A small image classifier, trained from scratch.
Training: soap at rate 0.0015, 16800 steps, held-out accuracy 100%.
Rows from block 4 of a small image classifier, named by matrix and row number. Rows with one number belong to one neuron. Each number is 200 + 30 x the weight over its row's rms, rounded and kept within 0 to 999. All counts start at 0. After the name is the row's rms in percent of the matrix's.
After each neuron's rows are labels from the 100 images, of 14976, where the neuron reaches its highest value: "responds to" is what is common among them; "colour at peak" is the nearest of a few named colours to the mean colour under the peak. Only what is clearly more common there than usual is listed. The data: stained colorectal tissue patches (NCT-CRC-HE-100K). In brackets: how many of the 100, against the usual share in percent.
# fc1: MLP up (model.blocks.4.mlp.fc1.weight, 768x192), inputs 96-191
# fc2: MLP down (model.blocks.4.mlp.fc2.weight, 192x768, transposed), outputs 96-191

fc1.357,119,218,244,261,196,232,165,146,189,195,223,182,186,170,168,232,203,227,163,195,228,180,144,213,235,177,163,171,135,209,217,232,216,177,160,141,146,164,260,222,193,190,229,160,178,229,216,181,189,194,236,241,226,238,186,204,182,260,243,256,215,175,240,219,205,233,193,218,204,197,126,175,181,204,186,193,197,187,149,256,218,185,217,198,223,180,182,203,200,195,224,146,158,247,202,216,216
fc2.357,102,207,257,197,202,188,244,209,217,165,184,235,198,219,158,186,223,190,207,100,213,197,156,174,173,133,165,225,227,163,211,192,186,183,196,250,225,201,211,241,193,200,134,204,198,197,204,204,203,206,200,204,182,141,226,189,236,201,194,193,162,201,209,176,189,220,196,227,195,160,209,204,207,221,175,253,229,142,238,185,192,214,170,192,207,208,176,240,150,202,215,127,221,220,216,230,232
responds to: tissue: tumour epithelium (44 vs 15.1)
colour at peak: pink (98 vs 38.2)

fc1.211,097,185,193,185,261,259,211,186,213,226,226,178,118,169,203,185,174,185,214,217,239,192,233,176,203,221,190,238,196,250,189,156,220,172,226,222,153,202,178,224,134,197,243,207,239,192,176,205,186,197,238,137,222,195,224,193,217,195,215,192,236,205,233,189,154,247,182,201,254,139,199,160,180,217,202,147,246,211,220,195,156,203,223,183,202,199,182,161,203,223,203,132,156,171,140,195,189
fc2.211,111,199,283,216,213,197,218,196,160,218,211,206,202,191,234,190,209,154,126,223,157,231,251,264,234,193,176,212,195,222,209,256,176,194,191,175,231,179,244,184,186,177,190,241,260,192,228,243,204,207,147,203,186,197,202,220,223,183,135,185,224,199,170,230,214,187,193,185,191,204,182,213,203,195,187,242,219,153,253,194,202,255,224,191,118,237,183,228,189,192,207,190,181,186,233,233,155
responds to: tissue: lymphocytes (62 vs 11); tissue: adipose tissue (38 vs 10.4)
colour at peak: grey (55 vs 20.3)

fc1.626,098,156,231,218,157,197,164,209,172,207,218,215,193,248,193,170,162,145,242,168,188,204,181,196,219,154,183,225,210,199,151,193,193,148,183,174,248,178,197,253,235,203,192,231,217,223,260,197,168,176,241,215,210,185,210,204,223,150,214,186,150,189,239,159,188,226,177,126,166,215,227,253,168,206,221,235,209,167,169,193,215,205,182,202,186,189,186,142,187,158,232,188,190,202,195,162,208
fc2.626,113,216,216,203,212,220,210,184,227,205,232,163,120,194,185,168,229,195,185,190,196,177,171,209,152,211,124,171,206,248,239,188,186,192,221,157,231,177,196,222,182,192,190,179,206,129,161,165,169,235,164,211,163,205,261,218,225,227,155,134,196,186,166,211,203,156,197,197,187,204,211,216,239,202,231,177,167,216,215,209,188,236,226,221,190,192,181,250,203,156,211,202,180,179,221,186,225
responds to: tissue: debris (100 vs 11)
colour at peak: purple (65 vs 2)

fc1.29,103,191,220,211,210,172,194,272,211,153,227,198,184,191,275,163,187,211,197,135,177,183,174,170,244,221,238,181,249,241,216,224,218,196,168,169,235,275,190,197,186,155,195,176,171,152,205,181,183,245,185,257,167,154,264,198,200,217,210,207,228,215,186,227,159,175,220,255,177,152,189,160,201,219,157,183,198,248,207,239,251,186,183,244,165,232,223,228,215,200,195,201,207,202,220,183,163
fc2.29,101,197,232,187,216,214,189,200,156,200,179,213,211,218,174,212,220,141,214,191,178,208,280,150,153,141,185,199,155,212,167,170,189,225,184,225,208,150,241,193,181,229,193,194,193,182,196,239,202,171,231,200,226,230,203,217,191,212,164,223,241,158,197,192,195,247,138,196,230,193,195,256,192,232,193,241,219,201,184,174,177,190,138,167,213,205,215,149,171,186,186,217,248,219,223,201,222
responds to: tissue: lymphocytes (34 vs 11); tissue: tumour epithelium (33 vs 15.1)
colour at peak: white (95 vs 26.7)

fc1.709,119,212,207,196,213,239,216,227,206,200,198,178,213,136,181,188,217,182,238,181,214,211,225,208,185,199,161,230,227,203,193,205,190,222,248,238,213,241,222,192,170,223,224,220,181,188,196,185,232,180,207,229,229,185,177,175,176,189,226,208,191,202,227,254,216,197,167,260,182,174,169,239,217,231,171,190,198,225,174,192,262,221,242,243,171,229,162,195,200,201,226,193,204,216,217,170,193
fc2.709,108,218,201,176,217,200,184,201,172,211,227,214,125,226,218,164,227,203,205,190,239,179,232,239,197,205,232,176,224,211,266,216,167,222,158,204,243,236,181,202,266,206,240,203,224,229,179,217,171,245,191,185,142,197,207,127,226,181,198,209,153,197,202,170,187,179,180,193,255,194,204,161,216,280,213,227,251,170,147,215,154,212,165,240,243,182,222,181,205,228,219,193,160,199,153,228,238
responds to: tissue: cancer-associated stroma (84 vs 10.5)
colour at peak: pink (79 vs 38.2)

fc1.625,101,242,147,170,224,159,223,229,243,184,216,181,174,249,217,215,218,222,198,259,203,209,140,182,219,201,124,243,188,207,218,200,210,167,196,201,180,184,196,259,238,222,204,184,245,203,165,208,207,257,188,242,254,239,150,158,136,206,258,258,205,229,251,218,224,204,186,186,175,207,159,221,170,163,237,150,225,177,214,160,194,217,244,185,199,185,154,163,190,206,195,231,175,205,206,247,244
fc2.625,101,180,177,187,182,229,248,187,175,231,170,156,200,204,221,171,189,159,182,171,184,214,207,220,197,192,221,167,210,151,198,245,187,217,181,205,189,153,152,140,186,206,237,166,158,203,232,147,249,212,191,208,166,163,162,211,190,203,192,193,240,218,196,258,202,236,214,176,207,179,197,217,255,158,190,145,198,229,163,172,177,191,214,202,173,118,189,179,225,157,181,192,182,206,142,144,115
responds to: tissue: smooth muscle (82 vs 13.4)
colour at peak: pink (83 vs 38.2)

fc1.717,099,247,232,173,195,199,197,184,220,186,208,196,248,198,190,171,226,193,225,214,155,170,178,232,219,235,184,235,250,226,169,201,234,185,232,198,204,249,140,235,219,219,206,177,208,244,198,206,229,178,218,236,205,156,194,230,194,182,214,134,176,141,224,273,223,164,195,178,176,151,206,190,250,200,214,201,223,195,187,212,241,235,218,138,213,229,240,155,214,198,258,229,203,210,256,175,186
fc2.717,103,224,187,200,238,184,208,210,201,196,224,245,161,184,253,272,189,201,211,162,213,195,208,134,218,168,204,144,142,196,212,258,227,198,178,181,217,216,247,194,206,186,226,202,207,157,173,196,195,176,155,177,191,219,201,182,202,225,176,193,173,251,239,242,205,185,210,236,215,205,168,187,215,205,184,192,199,219,228,208,224,231,274,252,202,229,187,223,159,210,183,151,239,195,205,248,214
responds to: tissue: cancer-associated stroma (95 vs 10.5)
colour at peak: white (62 vs 26.7)

fc1.204,091,196,172,203,194,213,229,211,218,167,159,259,157,235,179,168,177,151,204,231,202,116,152,176,215,173,227,186,209,186,194,150,209,169,213,243,181,128,227,222,228,186,161,222,174,234,238,212,220,172,248,189,205,203,205,180,206,185,194,256,165,253,166,204,207,185,220,233,196,193,257,166,211,201,154,225,193,218,216,174,241,175,209,235,243,229,199,261,155,184,192,176,216,232,180,167,220
fc2.204,097,181,189,196,237,218,194,197,237,182,261,226,222,192,207,200,193,206,154,166,214,165,213,202,217,183,181,265,161,244,202,226,183,222,170,207,211,216,167,190,252,182,247,198,199,207,208,206,194,183,174,216,213,201,202,167,197,244,260,163,206,155,181,155,164,184,231,195,257,256,202,217,185,155,199,235,224,197,182,260,180,274,183,149,180,293,233,201,212,161,167,211,199,209,209,211,142
responds to: tissue: mucus (31 vs 9.1)
colour at peak: white (95 vs 26.7)

fc1.543,116,186,201,242,163,220,235,203,282,219,178,230,163,226,205,206,215,188,196,170,196,200,198,198,198,229,228,247,148,230,154,232,230,142,209,256,192,186,200,175,206,165,244,190,150,156,101,190,174,187,198,215,231,214,160,176,181,195,184,262,200,174,198,225,167,210,181,250,177,189,168,177,162,186,159,214,216,181,201,198,154,197,238,191,172,272,185,172,189,183,151,180,192,248,173,204,221
fc2.543,112,200,231,202,202,235,216,187,188,186,209,226,83,192,237,216,210,205,183,204,169,148,181,191,199,209,201,232,227,187,157,155,206,226,164,214,212,177,135,223,195,246,213,231,200,190,280,226,173,197,223,208,242,205,165,204,205,189,247,220,207,188,208,136,201,242,211,202,182,198,199,181,259,189,207,225,238,221,181,194,162,229,261,199,228,207,195,208,222,203,188,191,200,271,165,189,199
responds to: tissue: lymphocytes (99 vs 11)
colour at peak: grey (53 vs 20.3)

fc1.653,110,169,202,235,143,202,232,211,212,153,174,222,173,170,192,187,225,230,188,146,229,178,184,151,239,183,162,209,125,214,173,153,204,233,204,266,253,172,219,171,124,148,255,219,159,183,184,203,196,219,208,271,218,175,199,181,196,210,175,221,151,182,149,199,186,201,182,214,190,263,185,221,184,219,222,241,207,230,233,222,200,220,269,147,121,214,241,176,168,215,162,159,232,193,215,208,211
fc2.653,099,231,220,127,173,219,180,187,187,212,248,202,185,199,236,242,195,203,214,214,219,167,188,154,230,157,223,170,198,174,218,217,146,192,187,175,156,185,178,235,216,222,193,190,225,187,204,214,244,247,208,256,174,172,185,182,208,187,205,186,224,181,201,176,174,232,190,249,180,222,199,216,194,153,165,198,225,193,239,189,206,204,181,201,178,205,232,140,168,213,197,202,210,226,155,140,194
responds to: tissue: mucus (96 vs 9.1)
colour at peak: pink (93 vs 38.2)

fc1.264,110,185,191,153,166,196,225,194,195,218,214,191,158,248,214,177,191,207,177,201,220,217,200,121,193,227,189,247,181,215,189,283,185,168,219,216,214,202,237,173,180,265,160,204,240,223,194,155,214,207,213,267,204,155,217,214,243,174,253,145,164,186,170,238,259,199,243,202,212,226,199,176,231,218,146,217,215,202,131,173,218,255,201,210,235,196,158,171,239,212,231,235,215,233,260,137,168
fc2.264,099,182,238,207,202,133,203,188,233,234,164,183,207,182,212,184,210,183,217,238,262,207,149,185,197,172,232,199,242,239,201,205,218,190,192,203,159,188,191,223,201,221,221,234,190,153,237,197,163,217,217,205,165,183,256,251,182,195,216,213,227,213,195,198,205,239,203,236,220,211,180,197,192,204,267,251,221,147,247,247,168,193,209,257,186,202,207,223,209,194,213,180,174,168,167,206,217
responds to: tissue: lymphocytes (55 vs 11)
colour at peak: brown (43 vs 11.7)

fc1.659,079,251,225,185,232,203,213,160,154,191,228,277,215,184,235,162,238,173,184,234,223,202,194,199,222,179,157,155,189,256,196,207,201,236,214,210,213,166,181,190,213,204,235,192,204,201,183,236,174,205,239,189,247,171,229,181,134,209,214,217,209,240,226,149,201,221,172,231,198,248,199,216,170,223,187,203,240,185,194,191,198,175,203,203,183,238,202,204,211,158,226,170,140,211,216,213,270
fc2.659,088,216,236,266,169,139,207,220,258,190,221,171,256,176,186,152,217,242,229,202,207,163,203,175,150,196,206,195,187,164,197,200,173,184,222,232,222,182,167,212,252,199,221,234,170,200,182,158,206,206,280,229,198,205,202,242,174,227,225,227,154,220,196,195,195,155,185,172,185,117,188,231,223,225,195,237,239,205,145,229,250,239,182,194,186,172,188,151,213,202,141,240,150,183,237,209,157
responds to: tissue: normal colon mucosa (60 vs 8.9)
colour at peak: brown (51 vs 11.7)

fc1.105,082,163,219,159,176,142,178,162,222,215,219,209,196,165,216,261,213,208,210,194,273,201,184,166,224,172,178,183,210,220,199,246,189,236,209,193,249,229,183,222,206,244,227,160,247,128,204,205,242,215,162,215,241,226,188,201,178,167,202,141,266,233,205,227,179,188,209,212,216,177,179,227,198,220,222,215,153,226,195,216,198,197,183,174,191,265,245,193,253,231,188,184,201,181,194,243,214
fc2.105,086,167,189,215,219,193,261,219,243,215,260,163,182,176,183,186,182,208,174,216,217,179,174,212,158,194,202,238,207,188,135,191,209,169,235,169,194,193,268,197,210,135,179,230,169,182,211,166,185,142,141,202,236,153,213,161,213,230,235,203,139,153,185,208,207,218,243,228,163,193,208,197,115,252,186,183,182,205,173,214,208,211,189,215,219,198,216,194,162,142,194,231,217,172,186,193,191
responds to: tissue: debris (64 vs 11)
colour at peak: pink (84 vs 38.2)

fc1.563,086,170,215,209,202,222,164,175,213,193,213,244,199,240,190,184,216,167,182,204,240,218,198,202,237,257,161,168,227,269,243,185,213,168,228,216,177,187,216,122,179,196,210,161,229,189,207,185,186,228,201,247,161,191,236,214,183,199,192,169,193,219,207,182,195,238,221,178,125,238,205,187,180,202,200,182,159,197,169,225,204,221,225,176,165,181,191,208,274,275,199,169,141,177,216,157,209
fc2.563,086,194,200,265,210,167,224,148,250,181,175,140,208,153,206,219,222,203,216,186,195,235,183,213,193,176,203,182,154,203,218,192,219,209,214,215,231,237,153,203,200,187,228,188,272,163,256,140,214,202,174,207,198,156,139,154,207,181,242,182,244,194,196,142,223,265,155,191,184,224,217,229,179,210,204,210,282,193,212,193,179,193,198,194,217,176,173,231,194,161,178,168,196,215,231,145,245
responds to: tissue: adipose tissue (73 vs 10.4)
colour at peak: white (99 vs 26.7)

fc1.356,097,222,212,221,197,230,216,224,147,214,156,165,176,227,208,148,178,189,201,198,231,183,199,237,250,225,198,178,214,213,203,233,189,184,176,234,183,189,192,196,239,128,220,218,198,254,192,180,171,166,192,216,174,217,185,194,237,201,232,242,213,166,244,164,155,216,225,211,235,214,209,155,229,215,226,233,219,239,195,247,187,215,260,194,210,208,189,190,226,141,159,172,158,206,177,191,170
fc2.356,117,206,233,217,231,178,181,186,204,167,201,268,214,177,188,210,194,208,179,225,215,269,250,177,226,215,211,169,166,186,180,176,170,201,239,195,263,188,143,179,252,229,184,206,214,185,257,184,183,144,211,251,249,199,186,148,232,219,209,163,135,166,158,183,208,212,164,219,232,234,208,182,171,185,210,219,192,189,168,187,217,218,199,228,175,211,198,193,237,253,212,207,230,176,217,182,170
responds to: tissue: lymphocytes (100 vs 11)
colour at peak: grey (49 vs 20.3)

fc1.662,115,243,153,248,236,212,189,154,176,213,169,149,206,215,159,202,168,191,238,253,137,195,178,193,211,154,201,181,231,202,202,228,230,250,199,215,188,178,205,189,192,174,220,161,235,189,232,180,229,167,237,195,150,183,207,155,179,271,230,213,208,191,179,155,134,223,207,175,168,216,232,172,229,164,166,174,226,177,240,235,270,212,191,180,256,234,211,227,247,191,212,179,179,170,228,231,192
fc2.662,114,174,239,156,230,201,209,232,173,230,218,207,205,153,189,191,156,191,202,161,240,227,163,185,257,181,225,180,208,187,212,212,189,249,164,213,167,181,156,194,239,215,265,168,161,236,250,239,154,177,201,185,172,171,171,278,229,164,120,233,162,192,274,165,210,190,159,179,214,212,178,148,238,198,242,202,199,166,184,177,190,214,174,231,249,160,191,202,191,224,239,211,191,149,156,157,201
responds to: tissue: adipose tissue (34 vs 10.4)
colour at peak: grey (65 vs 20.3)

fc1.461,112,238,187,164,231,179,251,232,164,183,176,229,172,265,232,181,172,187,233,207,183,197,183,264,235,229,176,230,195,192,222,164,138,211,164,183,196,203,199,193,203,252,207,202,259,229,206,184,196,217,213,161,228,199,187,231,214,212,252,239,191,223,216,162,152,220,254,154,239,144,173,176,236,193,228,204,226,236,197,232,241,196,179,188,224,237,188,151,202,226,193,208,159,205,190,207,188
fc2.461,107,137,199,232,182,218,216,217,189,190,178,162,212,197,275,218,245,152,149,216,154,192,229,142,208,166,211,190,156,213,213,242,180,247,183,234,137,191,188,227,252,147,178,210,209,213,217,202,143,201,212,157,168,224,215,228,213,175,216,223,216,209,171,161,229,131,243,236,149,282,206,221,210,216,235,166,205,181,207,224,213,228,178,159,209,230,197,207,226,218,221,194,193,152,220,215,236
responds to: tissue: lymphocytes (64 vs 11); tissue: normal colon mucosa (27 vs 8.9)
colour at peak: grey (79 vs 20.3)

fc1.753,104,237,209,220,263,157,194,138,204,244,227,193,239,257,217,153,223,245,179,202,220,236,216,227,262,158,197,203,193,232,197,247,259,200,220,141,174,188,147,179,191,189,183,248,236,159,181,161,240,253,226,229,225,198,209,224,155,243,219,172,245,170,202,267,181,215,200,244,209,177,221,213,168,199,143,163,231,181,226,165,241,186,233,161,166,204,219,163,177,201,182,197,230,198,210,245,196
fc2.753,092,151,221,195,155,239,186,224,174,208,166,260,166,206,172,205,196,189,284,184,145,195,238,167,195,171,215,119,155,226,224,215,183,230,193,234,237,191,217,219,211,190,253,194,208,163,226,215,180,222,161,235,158,220,223,207,214,261,173,185,210,232,186,154,187,189,189,248,198,240,197,220,222,234,213,193,189,197,206,216,215,202,200,231,186,231,193,195,164,190,197,176,163,204,186,198,145
responds to: tissue: adipose tissue (82 vs 10.4)
colour at peak: white (61 vs 26.7)

fc1.43,085,111,189,232,180,237,231,223,228,249,162,212,155,197,186,237,168,148,229,235,214,167,205,151,225,220,201,209,199,239,213,191,193,223,232,240,213,217,211,150,185,185,184,188,179,196,269,207,180,223,187,192,190,144,190,180,189,210,220,244,208,176,221,243,241,148,237,218,188,190,241,229,197,236,168,172,211,233,210,179,162,183,233,174,212,220,198,216,205,162,214,186,198,164,175,199,230
fc2.43,085,191,219,159,223,210,185,195,200,227,162,192,177,176,188,189,214,252,226,151,221,215,196,201,121,220,248,201,237,187,148,212,215,206,158,110,194,175,170,211,193,170,158,231,213,169,195,142,169,215,182,215,287,249,178,210,200,199,209,217,231,199,187,239,217,173,232,241,201,136,204,220,212,238,195,193,232,193,231,195,238,182,222,226,223,132,192,212,200,191,192,205,200,177,210,185,210
responds to: tissue: lymphocytes (55 vs 11)
colour at peak: grey (43 vs 20.3); brown (29 vs 11.7)

fc1.214,099,188,199,202,207,199,191,246,193,207,161,205,208,192,252,258,205,175,217,192,202,179,200,180,180,216,206,203,212,191,209,161,172,155,211,233,145,221,219,222,206,225,228,231,233,220,195,199,214,221,189,202,190,174,166,191,205,199,239,194,212,204,180,187,164,228,187,165,205,139,219,201,176,206,266,210,214,190,153,226,268,170,193,227,178,238,166,164,195,213,163,190,168,151,265,225,217
fc2.214,115,193,227,240,143,187,220,227,176,164,182,135,178,191,235,200,226,195,193,182,189,257,176,194,170,180,137,173,176,209,196,195,213,187,150,227,176,164,165,237,225,164,197,251,151,198,219,225,210,183,197,248,215,156,191,212,222,252,200,191,214,252,160,191,182,200,189,213,192,159,218,230,221,200,223,173,205,144,185,187,179,278,210,204,238,182,199,229,141,238,232,153,192,175,197,174,268
responds to: tissue: adipose tissue (60 vs 10.4)
colour at peak: pink (92 vs 38.2)

fc1.441,108,217,181,218,109,238,163,184,176,229,169,228,234,208,201,193,237,226,160,198,247,243,182,200,220,185,207,205,207,217,199,216,278,217,238,224,167,200,178,173,173,208,211,152,247,185,208,216,196,238,187,230,253,177,181,224,198,190,175,175,235,161,187,215,226,226,104,201,194,193,185,224,169,177,182,196,228,213,225,168,247,227,203,232,135,190,152,171,241,221,166,218,252,160,207,213,189
fc2.441,100,213,194,228,182,171,161,236,186,226,205,221,198,252,188,255,206,191,194,175,203,143,184,168,198,222,105,156,230,209,214,214,180,160,182,191,155,201,230,228,215,179,197,253,172,186,200,161,201,198,215,189,129,205,216,194,184,170,127,167,166,231,144,182,200,135,240,213,202,214,169,214,148,168,212,153,264,276,221,228,172,184,209,221,174,243,196,201,190,167,207,179,159,235,211,187,219
responds to: tissue: adipose tissue (76 vs 10.4)
colour at peak: white (98 vs 26.7)

fc1.765,117,175,165,150,218,230,189,192,190,201,190,191,262,229,220,202,208,203,218,206,203,281,224,165,275,199,200,218,203,264,165,236,216,202,160,211,228,204,226,163,164,214,180,212,213,152,219,191,207,140,180,223,165,272,197,211,234,191,250,192,210,188,246,209,175,221,224,190,195,234,124,222,232,224,213,212,181,194,177,250,213,193,204,233,214,201,220,231,223,203,180,199,244,153,219,222,144
fc2.765,114,185,217,219,157,281,209,199,223,157,190,221,193,222,174,243,175,245,243,219,217,214,225,214,156,196,190,212,241,150,233,232,195,193,208,167,152,205,199,221,189,229,130,170,159,222,171,212,165,176,185,223,203,173,202,194,174,167,219,211,195,191,160,197,193,200,155,223,190,180,117,253,203,183,185,228,196,216,163,231,139,173,198,200,230,173,185,223,126,248,191,234,240,217,201,167,195
responds to: tissue: cancer-associated stroma (90 vs 10.5)
colour at peak: grey (61 vs 20.3)

fc1.737,103,198,235,213,182,163,177,154,204,199,196,199,187,195,124,202,157,205,250,251,188,199,217,211,264,152,260,176,178,252,174,219,201,242,176,174,236,161,172,210,216,156,167,236,285,184,207,171,198,195,199,198,205,162,205,234,175,219,213,204,209,204,257,185,192,224,172,192,144,238,173,218,170,190,184,187,223,161,176,213,215,161,229,188,193,215,233,171,168,177,234,180,229,162,197,188,254
fc2.737,101,100,276,180,157,200,167,175,203,225,221,141,142,193,190,178,181,161,155,218,225,189,229,241,177,208,183,230,208,253,244,173,162,200,205,214,241,193,195,205,194,183,207,222,149,193,218,183,141,180,224,193,209,274,184,182,227,192,196,228,191,211,180,197,190,234,220,194,226,180,192,179,257,223,224,159,212,187,184,186,134,225,189,203,202,192,196,203,196,166,224,216,221,193,175,191,166
responds to: tissue: debris (40 vs 11)
colour at peak: grey (65 vs 20.3)

fc1.317,098,203,142,202,196,224,219,186,176,207,177,272,241,229,226,207,171,222,170,183,223,232,259,258,157,194,161,179,202,246,214,215,194,172,188,230,186,187,209,160,180,203,142,178,198,262,226,163,200,220,226,198,212,189,179,194,211,186,218,166,181,222,189,213,199,179,233,162,203,235,179,185,196,239,214,237,201,260,200,177,181,234,215,182,152,208,190,217,177,178,227,195,142,237,200,181,176
fc2.317,097,172,265,215,200,145,172,176,147,237,170,208,199,222,180,167,205,154,219,203,236,241,216,202,218,230,226,222,230,195,167,181,199,201,195,171,218,198,205,228,250,258,200,236,243,198,197,204,199,237,162,256,218,176,204,129,201,206,215,247,209,217,190,178,236,200,145,205,180,185,174,174,235,124,159,175,229,163,114,203,163,193,216,241,260,188,189,218,191,205,181,211,186,147,222,152,226
responds to: tissue: normal colon mucosa (100 vs 8.9)
colour at peak: pink (69 vs 38.2)

fc1.95,093,209,204,211,139,173,245,228,182,178,235,213,233,159,192,219,187,141,236,230,193,176,236,163,174,190,163,230,217,220,205,195,226,165,192,203,164,184,170,166,228,223,231,214,195,238,149,174,185,234,149,218,190,189,172,217,246,211,203,196,168,211,200,201,236,161,172,150,203,180,212,239,196,185,227,212,197,241,181,222,205,257,212,173,201,186,162,196,225,232,248,213,230,173,206,225,179
fc2.95,087,198,194,198,169,171,203,180,263,221,180,177,258,162,245,204,179,233,209,190,212,195,150,269,234,192,240,196,213,174,157,185,273,197,179,154,179,151,205,194,237,133,207,262,157,237,221,195,199,200,189,201,196,220,188,203,231,168,188,192,245,189,179,223,252,175,228,180,232,260,181,233,226,218,217,207,182,227,162,180,202,219,197,223,280,175,172,209,158,244,178,213,235,231,182,207,212
responds to: tissue: debris (39 vs 11)
colour at peak: grey (67 vs 20.3)

fc1.610,092,175,189,180,154,167,204,174,185,155,215,201,154,229,208,183,224,179,190,169,189,181,198,167,203,213,210,207,205,180,196,153,197,219,284,240,211,140,196,157,198,248,180,214,229,191,136,206,228,180,215,211,235,190,235,210,145,213,182,213,147,228,196,230,189,178,218,111,166,142,204,227,196,173,195,218,207,194,132,202,237,202,179,202,208,175,226,194,220,248,236,236,273,191,230,210,166
fc2.610,088,181,228,217,168,275,217,241,241,176,245,213,210,184,215,199,185,186,248,166,251,200,207,213,218,195,173,175,197,177,212,166,195,223,250,181,142,184,202,200,192,131,183,163,182,230,220,222,170,221,174,188,275,151,200,187,248,224,284,229,224,177,204,171,171,230,174,227,172,229,219,196,204,123,201,185,226,211,204,252,184,216,228,168,215,200,212,175,262,223,232,204,223,143,195,231,247
responds to: tissue: mucus (39 vs 9.1); tissue: debris (28 vs 11); tissue: normal colon mucosa (26 vs 8.9)
colour at peak: grey (45 vs 20.3)

fc1.201,099,239,238,229,243,171,217,201,210,199,221,245,203,227,162,172,218,200,186,245,204,189,202,197,228,174,221,186,191,135,234,206,210,177,199,229,201,217,137,234,217,163,192,220,249,184,212,237,179,179,193,214,195,123,164,172,153,164,217,201,151,143,240,217,191,205,201,243,174,228,229,220,209,236,207,211,180,253,161,201,188,182,184,223,226,231,249,133,237,141,220,180,167,205,201,207,162
fc2.201,097,224,179,230,156,216,234,206,204,136,182,153,193,189,216,183,155,160,181,224,251,221,191,218,245,193,200,177,217,199,158,253,193,189,181,215,240,258,236,200,199,264,189,238,150,174,185,214,152,218,158,166,211,203,201,183,154,208,190,204,231,199,186,178,252,151,184,184,227,213,192,203,178,215,212,201,216,187,194,231,197,154,187,159,163,203,151,208,168,155,202,252,241,234,222,218,216
responds to: tissue: tumour epithelium (78 vs 15.1)
colour at peak: grey (44 vs 20.3)

fc1.86,089,209,198,261,167,198,170,206,181,184,202,165,225,221,246,201,195,158,198,202,186,206,180,149,220,150,253,219,178,195,183,206,212,108,222,249,140,208,208,232,222,199,252,235,202,201,161,211,184,217,215,231,227,192,103,232,190,197,213,235,246,165,188,210,199,180,250,158,197,141,225,168,180,234,209,251,226,204,197,184,190,235,137,220,189,185,209,209,179,241,225,228,228,159,263,245,195
fc2.86,107,180,159,190,186,204,239,197,210,204,162,174,228,203,200,188,210,223,198,198,175,229,179,172,131,183,200,194,219,202,141,194,247,181,208,235,194,152,139,206,267,215,182,185,194,230,169,201,237,188,217,226,246,218,179,177,259,202,203,266,177,198,212,165,203,197,225,225,180,213,224,264,236,173,230,241,219,266,230,176,168,222,196,282,201,199,223,153,222,196,176,151,213,173,166,223,201
responds to: tissue: tumour epithelium (52 vs 15.1); tissue: normal colon mucosa (28 vs 8.9)
colour at peak: pink (80 vs 38.2)

fc1.324,097,192,197,154,214,194,168,158,217,239,232,150,234,206,217,161,200,144,171,235,215,205,160,199,233,168,201,232,244,231,169,195,172,240,158,222,183,176,174,196,158,208,194,257,194,210,214,219,202,237,191,227,160,196,161,185,187,221,158,259,224,215,230,221,222,218,251,206,187,146,232,113,195,145,162,217,184,165,197,138,205,208,250,194,166,185,206,194,182,206,158,201,214,179,250,167,184
fc2.324,114,231,182,185,206,175,169,151,144,172,204,184,227,168,224,170,203,211,165,203,193,224,172,232,201,199,226,168,199,110,208,191,142,208,215,203,274,221,230,191,192,137,184,213,193,199,218,192,237,216,218,240,213,135,189,218,162,177,183,141,248,142,197,219,178,170,150,152,185,208,230,219,215,169,242,229,219,185,233,225,193,249,212,262,197,202,171,209,240,242,168,199,229,153,222,193,229
responds to: tissue: smooth muscle (100 vs 13.4)
colour at peak: pink (91 vs 38.2)